config = dict(
    model='self-supervised image encoder',
    dataset='crops of objects in photos (Visual Genome)',
    train_examples=123503,
    image_size=32,
    crop_scale_min=0.3,
    horizontal_flip=True,
    color_jitter=0.6,
    method='moco_v3',
    arch='repvgg',
    norm='batchnorm',
    hidden_act='leaky_relu',
    depths=[2, 2, 2, 2],
    kernel_size=3,
    stem='deep',
    widths=[64, 112, 192, 336],
    projector_hidden=1024,
    projector_out=256,
    projector_hidden_layers=1,
    temperature=0.2,
    target_momentum=0.996,
    init='torch_default',
    optimizer='adamw',
    learning_rate=0.0014,
    beta1=0.95,
    beta2=0.999,
    eps=1e-08,
    max_steps=13800,
    batch_size=256,
    epochs=28.6,
    lr_schedule='cosine',
    final_lr_fraction=0,
    warmup_steps=690,
    weight_decay=0.0,
)
Rows from block 5 of a small self-supervised image encoder, named by matrix and row number. Rows with one number belong to one channel. Each number is 128 + 32 x the weight over its row's rms, rounded and kept within 0 to 255. All counts start at 0. Numbers have three digits each.
Before each channel's rows are labels from the 100 images, of 14848, where the channel reaches its highest value: "place" is the part of the image that holds the peak. Only what is clearly more common there than usual is listed. The data: crops of objects in photos (Visual Genome). In brackets: how many of the 100.
# c3: 3x3 conv (model.blocks.5.c3.weight, 192x192x3x3, each kernel summed), inputs 96-191
# c1: pointwise conv (model.blocks.5.c1.weight, 192x192x1x1), inputs 96-191

place: bottom centre (31)
c3.72:142127166132098072170128161150117121106092164107087127144121132081111105166174099106132154166093144060099141052122114131133115179184103097146147110115131166153105105092096151129130140109133108116108149130149151118116146111100137119099103120103117048073141179132103114090120153160171130151
c1.72:130083146122134086146141128137066097126089114133104123107073080075169079108163141079131129127104098056129122084144122149106175082159094117143108063152111122139063084088109140065106119105145087105144107133135082121093134103116120094089090097094107072085138168117118125082130127131129071192

place: bottom right (36)
c3.106:127110084138135114135138063115079094100145075135115095106107149095130133083088195135162128085088132090087088092131140108099074095091104158117105157117169126098125102092084142125093112066118119169086092166124095174131152108124111105111115082142139012148128105087093117115180169143177090088
c1.106:192144146171143168124161104119112109159132081075129082127132126098145111104131114114122101160077086099109109157111134149134148133167142075158161161177167176177127146110110148162110109157165197142161210180133124113125199111174161125139140130139089152137108172133142195164060115192178103116

place: top right (50)
c3.162:123110130091134107121046103129079099153111115125115204155119089135123108107122100130134125145089125128120102046127132109118131122116137100146140155152071177110132148135081130129097047115110129141071109058147129161107100141158131131103129124122156104124104138148127156150090113128080096092
c1.162:028109108136127170090060150149108158169193080137113205136145115146112172132149130053149066166106072108100119094158107136098122168114079170137106140154131142144136150135139156120131063093154159131086078047139117111119087124192178177139148114136155154119091134093117155148105073164135167064

place: bottom centre (34); bottom right (34)
c3.36:135119060170110164188098164154116125103098158109108147093115135143091096201130152097110124173135127126106178111107130134121123157094092126171096023146116020157130081163142125028101148119131134098158087099158168121144151140173150130088125160116084106081139199109117170144117152128113141127
c1.36:145095087152113125144066101123119122114052174089138115104112113124119094107108100133088135108088142146158156130153148126111077151119085128115111054119134097108148144147125093031098166147123129156111090130164093145084160111109120109102070083142102090126176137065113154140096129089090089131

place: bottom right (70)
c3.178:117188141124135151192073081080115154108154162061182080077129133081119145065142110090106102182098182216135127120172138114158097053136132134102142107124154124112129129101132166084115139094099172135151144166090122074116112096113142131067096127117116176114142097087088109131127116097117127109
c1.178:158147117138205120192092101136131121103211150075107101152119140096135144138147142145143143134109136193149100105159169121123088100132115158121159110131165166121109150121175112140141181082109164119114180228122172114180134085155150177136129205077117126167104126119111104153192161104097159071

place: bottom right (46)
c3.147:135092135111161099133106114157149099138102142128013100168116106144101079123122096073116181150129088062097179081087098148162085129103151134124132154146138076128159071105139100090129114107060076086110129108120113148133085121111158115123097105124147017103077137177127128128147093103147153088
c1.147:141148164067102159120080129121075110139108079108134131148056118117105131096113048117139117160080080213140104155148129082122113144140090064098067163123110120068078141127059089105144118074099071147105092140147055101129143099126161151104172104134155154132157159153109046152131087098127066095

place: top centre (39)
c3.174:136141153160157156190098075111185081132141149072121126096132177082083135102157087078149154115088131091084107101154095108185111146120134087104166147082196158105084106118157139144146148107095114110152162177194107102106164104122154112123158151141166130050093132160105167150084128147158123138
c1.174:122146138112130127161158083109132118169132122045152121146115151086095161127176050091156130090093096183166098140145121096179131162151103101090148124078140191072084124084112125121176149137081108121162159134147070070086151081110130130115073134144140160115139103154109140144037131154139088108

place: middle left (32)
c3.136:107147138150098061164089135150143078156157149148078105163075112081071137094139137126157148148095159053134123069092108127183072133134123097143146138083103105177094113160122045108092079100141117127084108121085098119143168104134091095108091114127100098064125092138145116119129184142169135177
c1.136:171125146176130143159147123103091083108110122095174109162081158120121174087106089141139165117063137179123112149119170109075088177133115102109150126090116160152079098133050071149106139116141105147086156147092106106140138140168105155119137087144144083173177092099097117126079101162163079083

place: middle right (48); bottom right (37)
c3.108:120165177084128146134093079117129114255143135126174143153089127074098130099098117146103169099111130094127109133141130133167125136149136113112131119121108160122082154179066093195127101154134134119112167164038202141157130093124094128173122140084140151106101127109132083132123132134094114114
c1.108:119119132102162115115115141084103103126195134072145151147139187118140209154113142127132138086151108137109125094119129091153045144152086183123133069119138133173153115154105088124094120076173159151171129122128158165130129137110123188224141142127184169187161143117128088114160128140141194120

place: top right (52)
c3.65:119167135122114151161161138093172146150079155059145097127148081125100094104111110126055081176143116103122146163139131109158157127143163034156155125156191064163123165126142203148163161126064129112143162115125129132124112073175156104084147146090092154081093105120138154133071120164059121144
c1.65:093134066104093144112135145141170103142121135131161170125144080126061114149140147152127095174179090130116111102114111114106108145121116143102075125140120049120110166148158168152165139128080128124122155088178151103127112118106138145085132152064153134137080143081139159112103083175032155055

place: bottom left (45); bottom right (34)
c3.43:152089117092127171141131135130100149112078129190177132133094122117153114106134128086124138192126117242152142171153156123106173039101121153014122106132153138105147123169102132044126170114103110130128122157151066143083124125101112139051125107115103149145136078113068064147173122092171084133
c1.43:126100100110128099103110139151087121114084134146130153127149164100168142124085119147171081150117106214179148176188090116150148116071124141076153090068155126093141141117100149089133149119074131187153107123129086099092096119105143095091116109136154146129138087110092115164120124112114104068

place: top left (54)
c3.159:072160085163145129113072125115119114099149112143139127137132139151143078170176159117105004128153081132151153138112145120127125139145151097157126116185103097122125127151176140060068160178132173129128171127173145119084132134139138154071131082143096159099143130159107127134048124096074118124
c1.159:039121121129126066129134105118098115084222104151125120103128138160204114125123150087128060119148102143090148129125137099101097086090081148138140147162138105136132122105128119066084147141085036161115103120095125100144142115117155191128178128067171144173084098089072101086118090097088206118

place: bottom centre (35); bottom right (32)
c3.9:167134088131129086168164098113088068089106162101080090114067134093118144110070132122143154132113124120114121110124130136220059144159102099087104086109102132150105098087113093132112125143026128114081099159107137113140168113142126135093140125102159073100136145144112118156139144110150152111
c1.9:115117122088163113144146141151049104158165143130134155126090140142108112180102131095150103146138116184121078116149112130168132151145085187080073068121092127083082155129114095094156116157029108109084071151147170094127129125136148173101109168083165103143151112207131141107134109091106182122

place: top centre (53)
c3.177:116123128092119147078097101117117115089199082167109134130131108150128095144169138069136133047151123146093154100121120150112152151169149117102085127154105131100135122093129115083134124172089119123080117093150142111110162134081129135255189122141133111147125170111132165105123108073162130111
c1.177:117137106124111156080108134086101120154198076132139097112142161140091137129132144082152103123157141167137103156127127118132087160150135182107116099146151092132119115073115065081149124120129146160042127131196143063166137093098172185155182157099165096187106134109141155120140122118156152121

place: top centre (50)
c3.190:092074137164119127155114176084096115089111134152111162145115119174187092143109178092207116109131139128148126112106118172136111113130156157124123107125128092110150098143139164079082108137168132129094104131073119133121082112130085089127148124142147086154087033113068097138122167133150098068
c1.190:109131105169108157122095148096143096121169094073134125150141136129146121153138165110191073115151125155132087105080101132119093098113121189123151079099138062154105126150141201133074100102131180128070131101132111086100090127168114163103131104133171121146130093110089100111092157159102151055

place: top right (35)
c3.1:156109133148033101077090122118134089101121091214126081174130138053116170058061148134172118086087144069149120121121136123150058056161137103172162174116133118154129125146110170108145137174142058145119184148121092140105153145133113144191127058153142115097109075112135101133163110148137117114
c1.1:198087124156098112037095103088142123159157102099136077132118132057127164077146148134155140071141155161179137154100160153193086087148153137145198159153140142121180125131165169124138156153152090178151124107188103148158153191140171157140137092209175145109154126101111114177153115137142138155

place: bottom left (71)
c3.123:146130141089110099129136117122092104116140112103093173131136135048145147078079120151123125130097138097145105138114117152160121117158078110118096153082144176078109172135095110215134106134139137140082109137086143120109088070102101059138139112138151089092116074120122093134103136147176108082
c1.123:133161150159163126135095140125132175100140166082115102137188151152112134150100106120108117157106179137150160158085157157169149152165185113154156162133213139122153190185107093156153156188145172142108170118147164157113091114125146095093127164183176132123143114127183147165128142130136187107

place: bottom left (46); top left (33)
c3.5:127196174095130090139103099142117126191122135138036093186148141088136128121173108082111153143114101077104139165153084152118096160171098085165090163127139181116139163147106152154157054134098174103099134138098161176147111090077155096078152125125166083075097100166198170119120122134132145121
c1.5:144160107096112104122106083125025116144097096128123101113117116077155111079130083126112097081120093211105089119112101121148060082122079144131102105129135159115150100078047118149138067131118123148131117162059162136153138122107075167140118078096151052137146105127145097133148126089165108113

place: top right (64)
c3.24:099103125073113090149148146100081108066093125109143125166026134138159180131071135112117169082094122131140125142086116078134092128116118122155100080068105122108124118089049086114157072135031118115131084106094100149148105136075090112052174138124130121086162076161117077092143129126124109179
c1.24:082101143020128090092112129104053151100132112168098097156104135138104143114102158124151167111127112151129163118117133134123127089110102140132100100111076139130124134091111077134131065063037155077159056134104133112147099113061091136088147126099145154107109078153124084118126130092155117141

place: middle right (33)
c3.38:113099114130105057132123088138117103098098127105104099116105155110078176141012112141085093117111148108182120098120139120191128122135117134126152073127029128127130127089083039107115073132106113147113133102077091123138122106097125105098111109118118050087086119122156091117146159162066130116
c1.38:155173125074135120163114080120085153132108177129147080113104078165115129106133157190084137097111127147190168138140118156202146155208159141117166100163093147167166179078121086086146129118048109115102118103091119147161108108092127159135100149100114152104088162105165137127102171092089150114

place: bottom centre (41); bottom right (38)
c3.146:128131136079132076155149144136103134144158125112087099163156115101121132112161107120112121097120140139110101122209104102153119065087103089167130191118193174151120138084111201161130095083066118092147100076116114147140192083141104167155045102058128114068102102136127167095158149097164133151
c1.146:070136069135106089183110130093131173146136126063147125142118152079092090103141094084172104116127155179137083139100114133117153143129124141086104147072082145111158136128089187128159154132124108129156111077119058142088134122143110131116105091124105134130136104125125145121114171142032124071

place: top right (61); top left (34)
c3.179:092114147125112149123094091153126112063103111169121144092072130161098091167129120092137127061151141172108134144082118098103136229162169148119110116113091106131140117132135085046080180119101167112087110107097121081111116097058101131151128124140120060169102115109129122120094112100152146076
c1.179:129088122093162149130149152153105126128162125173117078143082122160104138140153154083127138119104146206126127194082131146157116132126134159134099070122179103140139129135133129112132156113118195088067142133079152097154101116118127119181160126124164082112091122169117162162120100100167177068

place: bottom centre (28); centre (25)
c3.62:054131095143124085139088152123174167088095130140150127101115113134090177139113121139092139084103170112137112117105134101148133120119124132130110073100042072122176130114106113106134102114051123101133144000123117131127125171117132130099136156149152151068142131157156148133120161160096140164
c1.62:043115093137133069161086169127171114100153109146137149067107160142154144159143155158091166069122148152132067111120132100150112124060076165129095078091047101075123119154090072103156101111097148102111144027111159153164109159148115159107179171131156105153120128144098142090166125122104116147

place: top right (41)
c3.56:117120136115103119103093183150145089106110112083112166138105134117138161130100121115115111149128122152111123145154055129104103103109078146163174139095123162171136070121140192137158124065093082109131164032124092132116089126129139121101104149096129143108085075091144092122124107109112109119
c1.56:110094139103080116093102115155111069133130143080161163133095132116097149140141156085144149123147094100116117081156090147123098121077103109118104156101119119082098083164148164034170164078138110136121043090095070153142111155161081065094125135153160124142130103080041048119144102107145102160

place: middle right (35)
c3.161:162102106130087117152120110128079068113054135091104094104086117078157137137108120082145177161101148117165104080079135108134116139105089126187150063088056113102116108137118063095182145142172136095133122142083146122138075129110093122117149087136140043128156175114137100094160134144082082167
c1.161:124145099093145169131126111159122142127127139122115108088144099123147146102143117141126154107123123148166169074151112176109148111178128078196134072172045177147135157071164066153139129137114117119120164138139177133111150103120127164110101114125084132099104213123219147150071122118093119255

place: top centre (57)
c3.37:131134139122090089133063124095119138099155112151161090131153035117089087106090167122055131074138139081134117128104134207138082107136103091128145158112159119117112143094140107106102135153181096123092133180099133131163113072128090101167139121105073101187031148128139104121131128127076149119
c1.37:139108148128105070172065121068117136103152154142197086074099094117085114102129175131111089091129156093119134144140171163134096096140132122115180098138165111127132107092102100135142146163123105166115146165081093103138122118123152137163123126138107090199059144146092081145126052169028118130

place: centre (25)
c3.133:139101206115138115132132108156115096129113127176076121116138086131126097151158096102097134125173112124136124084127131170118145133135161108070095128155058168132094127110123087094134131154069110087098106144046142128109106130109142113065075142068138108130093155157108153121140097072130133130
c1.133:147137139079123120110138105140079098113176090125170158069115148108095117105171084138105136113108151174137114093093135165130085102144114157057107120109032165113116103098107108098103104125078072111068108118042088093138108098139144156087105129091137137122135112082123118091115079081133123093

place: top right (52)
c3.151:100101134119098124096120155148124067128108137120105129163094121155117055094095153107105140146155094118109135147097093125078095123133168088179123127128144119129134063126146117102137084097110103104104119067128105137124088114141142090079135128115057113134047094052032102144097132130063129090
c1.151:141098096119080136081088117131145115148176080102132136146075139091095160095113147089137091097091095120087077130122115079103081085091112146105094128115133097154089079107149117058080059069117115128058120101129074104136116127184152171093122135103077076117104147070015056106123143109105134096

place: top centre (25)
c3.30:137093092141099095143151131151171056076085148152029150117085170141092182132140179115166151101132165087158157140107080198113122073095074141131107118099127143122109119158156063111150129133087163136125101152120133141108160093126118177127168158174120116102106101191177157126135208110112177187
c1.30:179093099125077116129115130101119113104126119030120112084079167113073183086076126154135143101045113150180164155079139146093088112118100141126114112078115157107088116126101073172170135139144171152170189130141127104145147093156141158110155140226127117142127124171137070169086143137156115190

place: bottom right (34)
c3.164:136120156107143152118130109146099108058157126111078116156131116124144081139082075139100123072164088113170123109151110178160089145115150134146120158119105166142118126113145115070129127114116169098122109113255116103115095092126117086131248149214165072102105144137131134133169102066149105103
c1.164:114072155102126114103143131096055112072188095134090112128104157090159152079118100127095111056141135155216120088149116126159103133123097169157110154104087171128080140065106054089115089130078168125157121134150113139117138118145145098117124149190185091141153139112132102120152085092170102143

place: top right (32); top centre (28)
c3.64:144164146094119080128105159100063130121043163142127096082105102077150082120097150097088142135103093113133080136156162113143113073189125055084105107171172125110132170120088171142114132124153127115125080144092121163098071112107082062065162131092036123095038123110147111094131114126115083102
c1.64:141134140095150098133100166117106130172118130140152099077111131127158073122107156124139082112161043118060085101148123140048120139122107094080085085114119128148120174115110085122130155116125155101095085181132098106140125117094165119103183164024138117162073094151117145058089106136052194139

place: top left (44); top centre (27)
c3.69:135143157103143119119122124105107117124223109122075097126120116130106111145145122096118156105142091142088122082140107119108116163146096103123115133156117175093143129129097101101143135144091138094072138117125147144106114100036111109233198141100164082169093158136116161077100110102125124080
c1.69:114154148101196099125098154101140151173228088119117103116164144145098134118143124155145158161131089122081090129100136111076075102083099131125152109106136174125131127137117132185080149105149181129083163110128162112156106103103182169199171116067141134138154138138119132085103116146122213074

place: bottom left (44)
c3.61:150112126118106125128109137133124100054112134114103128165084139144120129115076170103148107118139126109155159175109158143112103177123139111075133134128106067100137058144100126037200130112110147159094124160116058142046048128114098104077097113136140087135133025111140091108143118113097139114
c1.61:176134152105169151142139153157157118192220157124101123162125159135100104112114199096165148131122092145085179148072114146115141140120115150101144083147124117109111094136139144135180093103146140109141128175129114143120098131150188177111193157104161179159148080105125090158137135106113177076

place: top centre (31)
c3.13:111116098080105102090127120191113084100104116153091099174097089113089114166095143076105153136102127156112109107147132110116127044149105157123093186126221075147164071125103126087097077099090096116106076046127115123085108091087094098110061119134120068099074129110131152091178125100222127123
c1.13:154098097141081122110112091122141151109154111096185091159105113102120077122096201094110139135167094136123184166135174139150141121101166173082086149116210095108177141129127121105100165128082145128095127176126122105110073065102118126134098123134134111158030149102147134119124072121089118080

place: top right (36)
c3.120:139110046092119116159141139159122066079174160140131114144135204134088156145055116172192168061076140138113135085143155080153131205108107118139134112082085134131138076169089070103160135083122124111130129110097110123133168133069110131174178110149156053149117155100090169125138156124140121105
c1.120:112136060105100089093133101143122118091148156123152102126133172113142207058085134159190105085071156168150136115098110084150101141118090176126115085110108159134133111155110109097120172125081099137105120086109124113129143172105098126150118102124154085136113153122136123079127170077139151151

place: middle left (37); bottom left (37)
c3.154:106167174109105134120144138115103078114122141118137137134085201100091143086082119182146143103124136135112120131101102135141110103127138122166102120095108139077119147134117120255130137122099121101106121159032131122142139108080098104122078126083125152142111048150152088130111119139094134076
c1.154:158121124130161134097101110114120093166122132108131124100157158140100131096131104151169126130127142130138086132074088150134090105090110222135136125069123131120149111112137122146134147093146142132093166166097171080117096137087087179159093076109113115110186123128103085087124132085138135104

place: top right (46); top centre (34)
c3.83:135058162110102090123146125134112099079178109211076129147121107066138121111153146086154093023136114103090111099147117109108107105130113080160166143120198111153050143091125130111104094114121139124153131102140135097094150144082094073126100098118149077093105087113134128063134152115194113136
c1.83:139121124156110076092119155077174130104139092135175117115108134084091160091179149160180083064120134163134156144155167143154116165170177110134218119126223106144142152096137129116143159134162168122174163119104110092058158130143149155143101146164176138150160108148169136114066101165122107110

place: bottom centre (32)
c3.153:133172189101129108106127057137130076154147106135119116159136111133132112094152099105100127148168051145015070102124083091154163116167178087125099153143149138158099144123154130182097140084155124110131120104125121175129139107081111116122126116096112135132147087090071159117120134112137141039
c1.153:101125181099130088091103050100113107116153104138118143157124106104108123129124122120151114117113053187074064128110074109094167113141112140114115124112133131114065110087141053132094142124143098108089130115079097122130115136093121166180109111119084108119121121097043134084118138103117165052

place: middle right (25)
c3.128:129154140117100131117130091115097104173114127160138141136145141062082125051053146121139170128083187132107150089169109138159088060149127161060121077131164082162149113106095089114143119107131077101117124139084115102109105143104098135099042091099140145138138118041134158106129140118169121126
c1.128:159142097158109188126138114191133074194109140192124200158139118087081148136129111115195164135131087143074134120131106183073140143100094190096107112140174145132092098129105126143167098118188154112103107109091151081109126151138148144126067106097153155151154132116162183132146120119156159106

place: top right (47); top centre (27)
c3.46:128100129063145124113118140134138105153167113153085101108147145137177130139136098110140159121120113165145116054170115120168071016115143177133106149166102207137124072111127068165121094122137092105135091108169154109059122089113171189177158150100170079144094116134144129075175137101183161147
c1.46:060106067116126109106148155116162097142192133155149176141119192131147088138155129109188112141150086144123137117081143122126165059131087180097117117119140110136160089118128173170132165155167131165085083121181135093110083112147158137126208145105133090114108139101119101124147149112056201107

place: top centre (33)
c3.40:119111177103145098110093142111086140056131099111060122177146124134099166130169094147140160111139126094108156128158108150147112127108105099051151158076112207123154167116121170141182134192070124142112124106219104193076173136126082112127136122121115109086150106157128103110160145091120105124
c1.40:067126089078140085101138141067098155127164102090084145127081085147112163141151158092150101069174118162105110139085099137087136117095099121069078081111095115076170156120132142074164134122111100121074074069119038170123124143141136151118116089110149155157163138092149094090123160112056124125

place: bottom centre (30)
c3.73:166167119160095117122164115146143157095127103155098102113121146093091102152113140066163098096114164134117139121101121153159132119179169143012122111162117058111128197145128099072130116163140134126067136142079089113043085145130119096057083108135108103123152181116178168108135149151102154082
c1.73:164167124121153137141114106173153139152144089140123085121176100104104137138148156159168102091128141188129181085127151188199127073147149102083130095196158133130135186114143073107130114095142110125131198117087144122080132119118153160150081124119109154154114190125177182116095124095090137078