config.yaml
dataset: "crops of objects in photos (Visual Genome)"
horizontal_flip: true
beta1: 0.95
Rows from block 2, named by matrix and row number. Each number is 500 + 50 x the weight over its row's rms, rounded and kept within 0 to 999. All counts start at 0. Numbers have three digits each. After the name is the row's rms in percent of the matrix's.
# c3: 3x3 conv, stride 2 (model.blocks.2.c3.weight, 112x64x3x3), inputs 28-31, a 3x3 kernel for each
c3.0 103:506511495565504452529538496547629643525541604497554553403515497448511500493523510487541554467514523463528493
c3.1 093:507546494530478531601637573519535516550452514549504532410478539435457489498457429528424472510515501492476389
c3.2 102:512465517497505612501499520494490527461523536501531555511486533440429503456487561560550382504528458532533449
c3.3 105:510555464525475529478485550575605517524516455501478487544469506590535512534553541482565511515447498505502416
c3.4 095:554503480606480437593463434461478498510493526538472449502541473567533518497496494428433500471454462541537535
c3.5 100:572511506506518490465407454362331352525459507481570549459516489505502558530455458467500475484473412443526521
c3.6 103:552504467654524519657594531404405389451414390488496455494519476468550563449423480427408495365469451410349429
c3.7 105:412436490462487532515501490460477481490484498481530487554492546501491535492461523545454479505469529549544563
c3.8 103:472504540427532434429493506479480520560482499484453447447487534466470529519535569478496447477465458594582607
c3.9 104:431530525440471519402501518464470502442451468423434487583512496523507425579502453540479387529530415537524564
c3.10 099:433450491529497475504436445506487471482500540430478480450450490438491486450538500489593535460502498489511485
c3.11 100:547578586573546559554566587518538490511492509483451486450396512463474582539525553471446493459528497513470500
c3.12 095:374437455464456577468545570476443476492468535489579528508544514471489518498487472555523556552541517607537531
c3.13 098:499552506583531537547557542503461456473475469418449482339430399423485399430441439537420466549460484530532497
c3.14 099:535517499563522464549529531484535547488444496476510509516570519526564440463448465427472514379508548442501620
c3.15 094:414443503400423505470429525551493476503464479487460470459501433477532437435468414481516434480550426393476424
c3.16 091:415469553347494534407427530601518469532460520494439471554555571596569582616627532550515490509457491546536543
c3.17 103:521537531503505531534506510470450487496489534553507516540558496505470528519536524503536458516499524439531527
c3.18 099:528465503503460518488514491470531549486479511478486549507502550503488529572495469527464530520451472526538544
c3.19 102:485424477443478436491440505493517528545523466507479491481554509500509454473483459500505466493497435475441414
c3.20 103:531551512587530528504586568573524509557533529511521478504485459472427455520493434531484426504541438497466404
c3.21 099:480443502437476487444500503504483502528499516568515434501518526509541481496551491535521451489494486499492485
c3.22 094:422426431383468429377464492443473521523498493464483499476526529410458514511570541506442399586574551625587514
c3.23 097:483501473477444518397427476544482480554488443554491446502544489494542507430483449493536466490565452516487477
c3.24 109:466450461509496510452439498476459475460484476477464475403455498455427473460447491458488491445547474433446415
c3.25 100:482504492524494491517524513441455449443471479416484500409345385461497457489483477484486462498469505527561552
c3.26 101:488521589442487572485459585526493520494538504499535469505461413531540442580538498488646437515544440500620563
c3.27 098:399487500490526528496426532459459503493469493499472517466473479443447484458560526410430403442545498484525463
c3.28 103:495542589475503564483488591553534485536488486489449501481505419442461372397440430507538472535555538546570498
c3.29 093:365275297363369360464349395461411460461529481515532472472484413441494460464548479411461474517515457493521597
c3.30 111:479488473510420514456519540472479442510503468477487481462512543496555517509534507507533441470497457458441384
c3.31 098:495524474554546482505533506551575590528530597553520558513579524497493542525519519511508525469483474370485473
c3.32 109:539498513541516589523517513534509533487492524495492517561499518579526484609562546418487508487481519436493508
c3.33 096:431456498343462503371457507504517457477475468451521529496569496476493524545561574519530469511469502515526455
c3.34 102:433483526530607571515559556535451482468448419465411441500483470507531398489430456445467441497479471525483495
c3.35 103:555581519670507482618594520430469512483482543479569517544447443560510406505468441452521492548555397492422434
c3.36 103:510522525431571574414468544517532509488496523459479480498500525479510483494506484543488440526474512566569495
c3.37 091:412477427579532531637663603453507501521474487555529496450515490504497461420469469559536537565522543555534511
c3.38 106:511521500516557513537538511472488487464540552472502484471514500532509537531531508464472445501469515586559566
c3.39 104:513441453576475470584585450460473513560518596580586632515601538549497547543472489521534538503565548495447535
c3.40 099:539521416537484432527561486497518519472590514475541545491510481543452509550461496466454596497471549498451477
c3.41 101:563626559565560607595592559453517549486533540507516564445492513488473523468439514408453522378457467437426443
c3.42 103:488415405581472467523553499437439502475485560453552559369470556434471572488509513467555553432503465460441487
c3.43 084:465495543517511454533452539443426418449503499451503503443503443526564481454443500472450469429459534477504529
c3.44 103:372447452330536395385464447585554532529476520457493483400384400470491479520558535514474468539500481616601550
c3.45 101:407366393494403412534471451505499503534519571575614542487543635532592660488561586475541571534477595491556492
c3.46 102:505576567475551600536584537442437494381473504430518464458468507478477518509516549477406436534424366517442328
c3.47 096:458440515395468519395379438488511511444492461423481438532539518528441530573566546524550481545455508549566541
c3.48 099:593537515662524591628598575488466435544482486511497408568554505503507466524492453490428463431500439388427391
c3.49 096:503468493584532554543558554560540501509543475499542496419453490547514526598590580524606511571498550520557534
c3.50 106:515529530490515569550534527528521469494462489469464494492462493443431443481527458513473458460502465450508509
c3.51 110:460449513529504558505528515474397436496480474497498534508491539508491482466462503499516478508496481523492534
c3.52 101:432501487473491568530597568480501520510500519487540580449428418483523543452469475564500452532538471514489439
c3.53 092:442447502499503475503523499539562497499523507515493485522505531558521485532581483532497500549524484501536480
c3.54 099:496484511511554540512483550517521499499497458516462509479509421475504453447439419493516503499446529503501518
c3.55 102:575488511561514555488460445507582587513524525470528469480522580488469479429449438533481493544498487530475460
c3.56 093:535522512487489615495514605570527443530505441454437431382396417412433390480488478447456431459480420481492504
c3.57 101:454499495495512497445411397502551522440484507387374485506494512459472476520546501504571500476501599509565564
c3.58 095:513485543506517530537551509560547526500530557522548499506561484482560488403436356530537466485496511480479493
c3.59 099:438450533446499463504500472545466508467498585436537525538590524524503527527455474520516464564492476459461534
c3.60 104:540495539499538534499531561477504453487537506531570483443497438465471492488536468484582481438556502472585591
c3.61 112:532536553565538550527509524510494491481470567465492509495445468477516428512490474480522513516487512535534566
c3.62 108:483440444484517450503414521476480472516496444498510440410461487508447494491514515518546508524457514453544491
c3.63 093:481462477426448448542507504495497437414544469504583616468489474499485515487520517478518505494526547495512458
c3.64 101:567541537551502547525578535544523546542525517539521535497508535482473546542525549352339412435528402492460456
c3.65 099:509543555504485501477447429474447461442505421440382420571578568544558531534522509511527453467477461456473537
c3.66 099:507542481525508500505502502546521572532538499509526538535503515518518550523543516428497495477506528489488544
c3.67 109:508518483549519507511546532497480506535506520526506559516533502475524489477509478473471534502509521438483471
c3.68 095:485520482438475431441484455504427470446465404533458470586523527586479526467448499500551496548500535545572620
c3.69 089:513475511487495484555552526487501489506458491496465441532533519501498599570548599431420452484470511600623623
c3.70 086:422496508351454453436438492522454437495498460512488449550559542522511502508512519445480452468498540507504585
c3.71 101:436487482392466493475422513470519540473472533480484489537535543565538529537474538495511515566582527582567579
c3.72 100:507425486550445551523402466505517522515553488524550519479452495485476561474505540572482494431450539429544476
c3.73 107:515466433476527481482446439530507446538533498480484462447496537471542529451483544374440412461530482424446497
c3.74 101:514469507528426495503406465491508488457503501517525498463475448502499471499546478505522530469474525465528512
c3.75 098:498523505439482518554563491511439479513467445461490474513518515528487561486552600551499516552518557592579559
c3.76 104:452434456459430463488372452554531490539509488499502439510488457491451473477544487483538535496521523473554567
c3.77 092:482471483379451467373407441420415484448524450543504448566480529489505506504564507437499541504512506568630571
c3.78 103:462495474614598567433449484482474528527515534567553558484500458477487506478521510528548564430507535470485437
c3.79 102:518466476477470596500547616444484456450505441502459472461454483464460458424438474525521508529501516575594565
c3.80 088:477444490477533475530549515561512521508513548508482556479535466501518490456588538548592599571550490579496488
c3.81 095:361384377527490565503515454614552533561496551475546489437502512393463503509547517509459455530570526485500527
c3.82 106:394432543460496505548554573511489483507515502527510486463441461470485522479476500452497521515517530476466448
c3.83 109:527581491495488521458464469484480514498580594495543534574542542531501513514510548530450492508475508486537534
c3.84 101:457460507477512526471480538522488487558470432496503463452375462416429417462476473504572487555513527505465504
c3.85 104:525457469470469576545565518512550492456502566458460523481449477445490451439455479460517473463557399484396478
c3.86 085:393430488341486480461519536426447494465532568514577518549481437562472542461497499531584492590509529490550487
c3.87 101:463505497498541501558526540501506499495464455469567533515513447500525520481540480440469436419505390455530520
c3.88 107:512572517515530477510528517486460490498490509495517506524523533561447568607583562525493463584595531564567515
c3.89 101:589548538507524485454506544572591537545481461439462451476484545511491504464490521464448437484548515510536473
c3.90 104:462470485459452464483482483463438496498515493532551527493462482426506478410379470570572553568534556548530502
c3.91 095:543521539536552538519557549440469468452445430537507502458455453474517475494540449464471528467556561605610618
c3.92 094:501522542538509539448469510535520524477538520464503470468515518453551561501557566451476411445505419465522447
c3.93 106:536475563531487573479498556591546459534508485483471487473514539470485527532512556438394466468460388503446532
c3.94 098:453471474460474446479496519491476524506480554533569508540497477535479482511490439500529452515537499509506551
c3.95 103:478461461473498513571496509451437450471482462512516557488491469497545511506489484494520464505496429457514462
c3.96 103:580419410578471384557456426488531463556484454533485434449525537460513520470560550453454489467465464465530535
c3.97 103:398487498349468545371593550495490470497542424562548506484524527485492555490515510539495447588497420553501443
c3.98 092:498489519489475484515473505590586552548507493510449479473411392436465297501399343427447339448496397502505476
c3.99 094:500504506595473513596481513656563497618436477508494447505484423498525473450505480529509569441552528444519502
c3.100 097:555598532564594531571581557522565570472496515476517534392414469379419301402441373531508469573554527594555550
c3.101 108:480448348393477314373380340570556533559484551493456491492436402567525488561611540572481437542509524513554532
c3.102 099:455481528394508494462466546504520370537478416511455423457490354489507397454496444469475487460490522480549494
c3.103 097:498530553557524484488471395402475565530477494567569484514529474477533518425446518529561493518610585451585566
c3.104 099:426473472426507521455495518436467509489533550551547522550618561537530505599581543558534578614559598704594590
c3.105 104:513536474524546464452513504473474442441510516462538581499496494501498542469499476519457441463496506531552534
c3.106 093:422426502356453406358410416440420451431454452537504432512517509484474509560598572504557556494517546477501518
c3.107 109:546572591496513551485463455495462494487478433506514460508485473436514474507553511467465526472501521557544551
c3.108 093:448406416468530452465487505506518419475503446507505521442432465421438428396469472509571560536561539511522556
c3.109 100:503503479491524468517549526459503506428501452405441433510515559551539554553529533594627589536511614485523493
c3.110 093:529534540456535504472461461558547510478518483479506488539541483575564508514495486502470451497461466507506488
c3.111 103:491526547533551537473485502459493468471497517467469513519471530570526573465481444506530525485438494521518534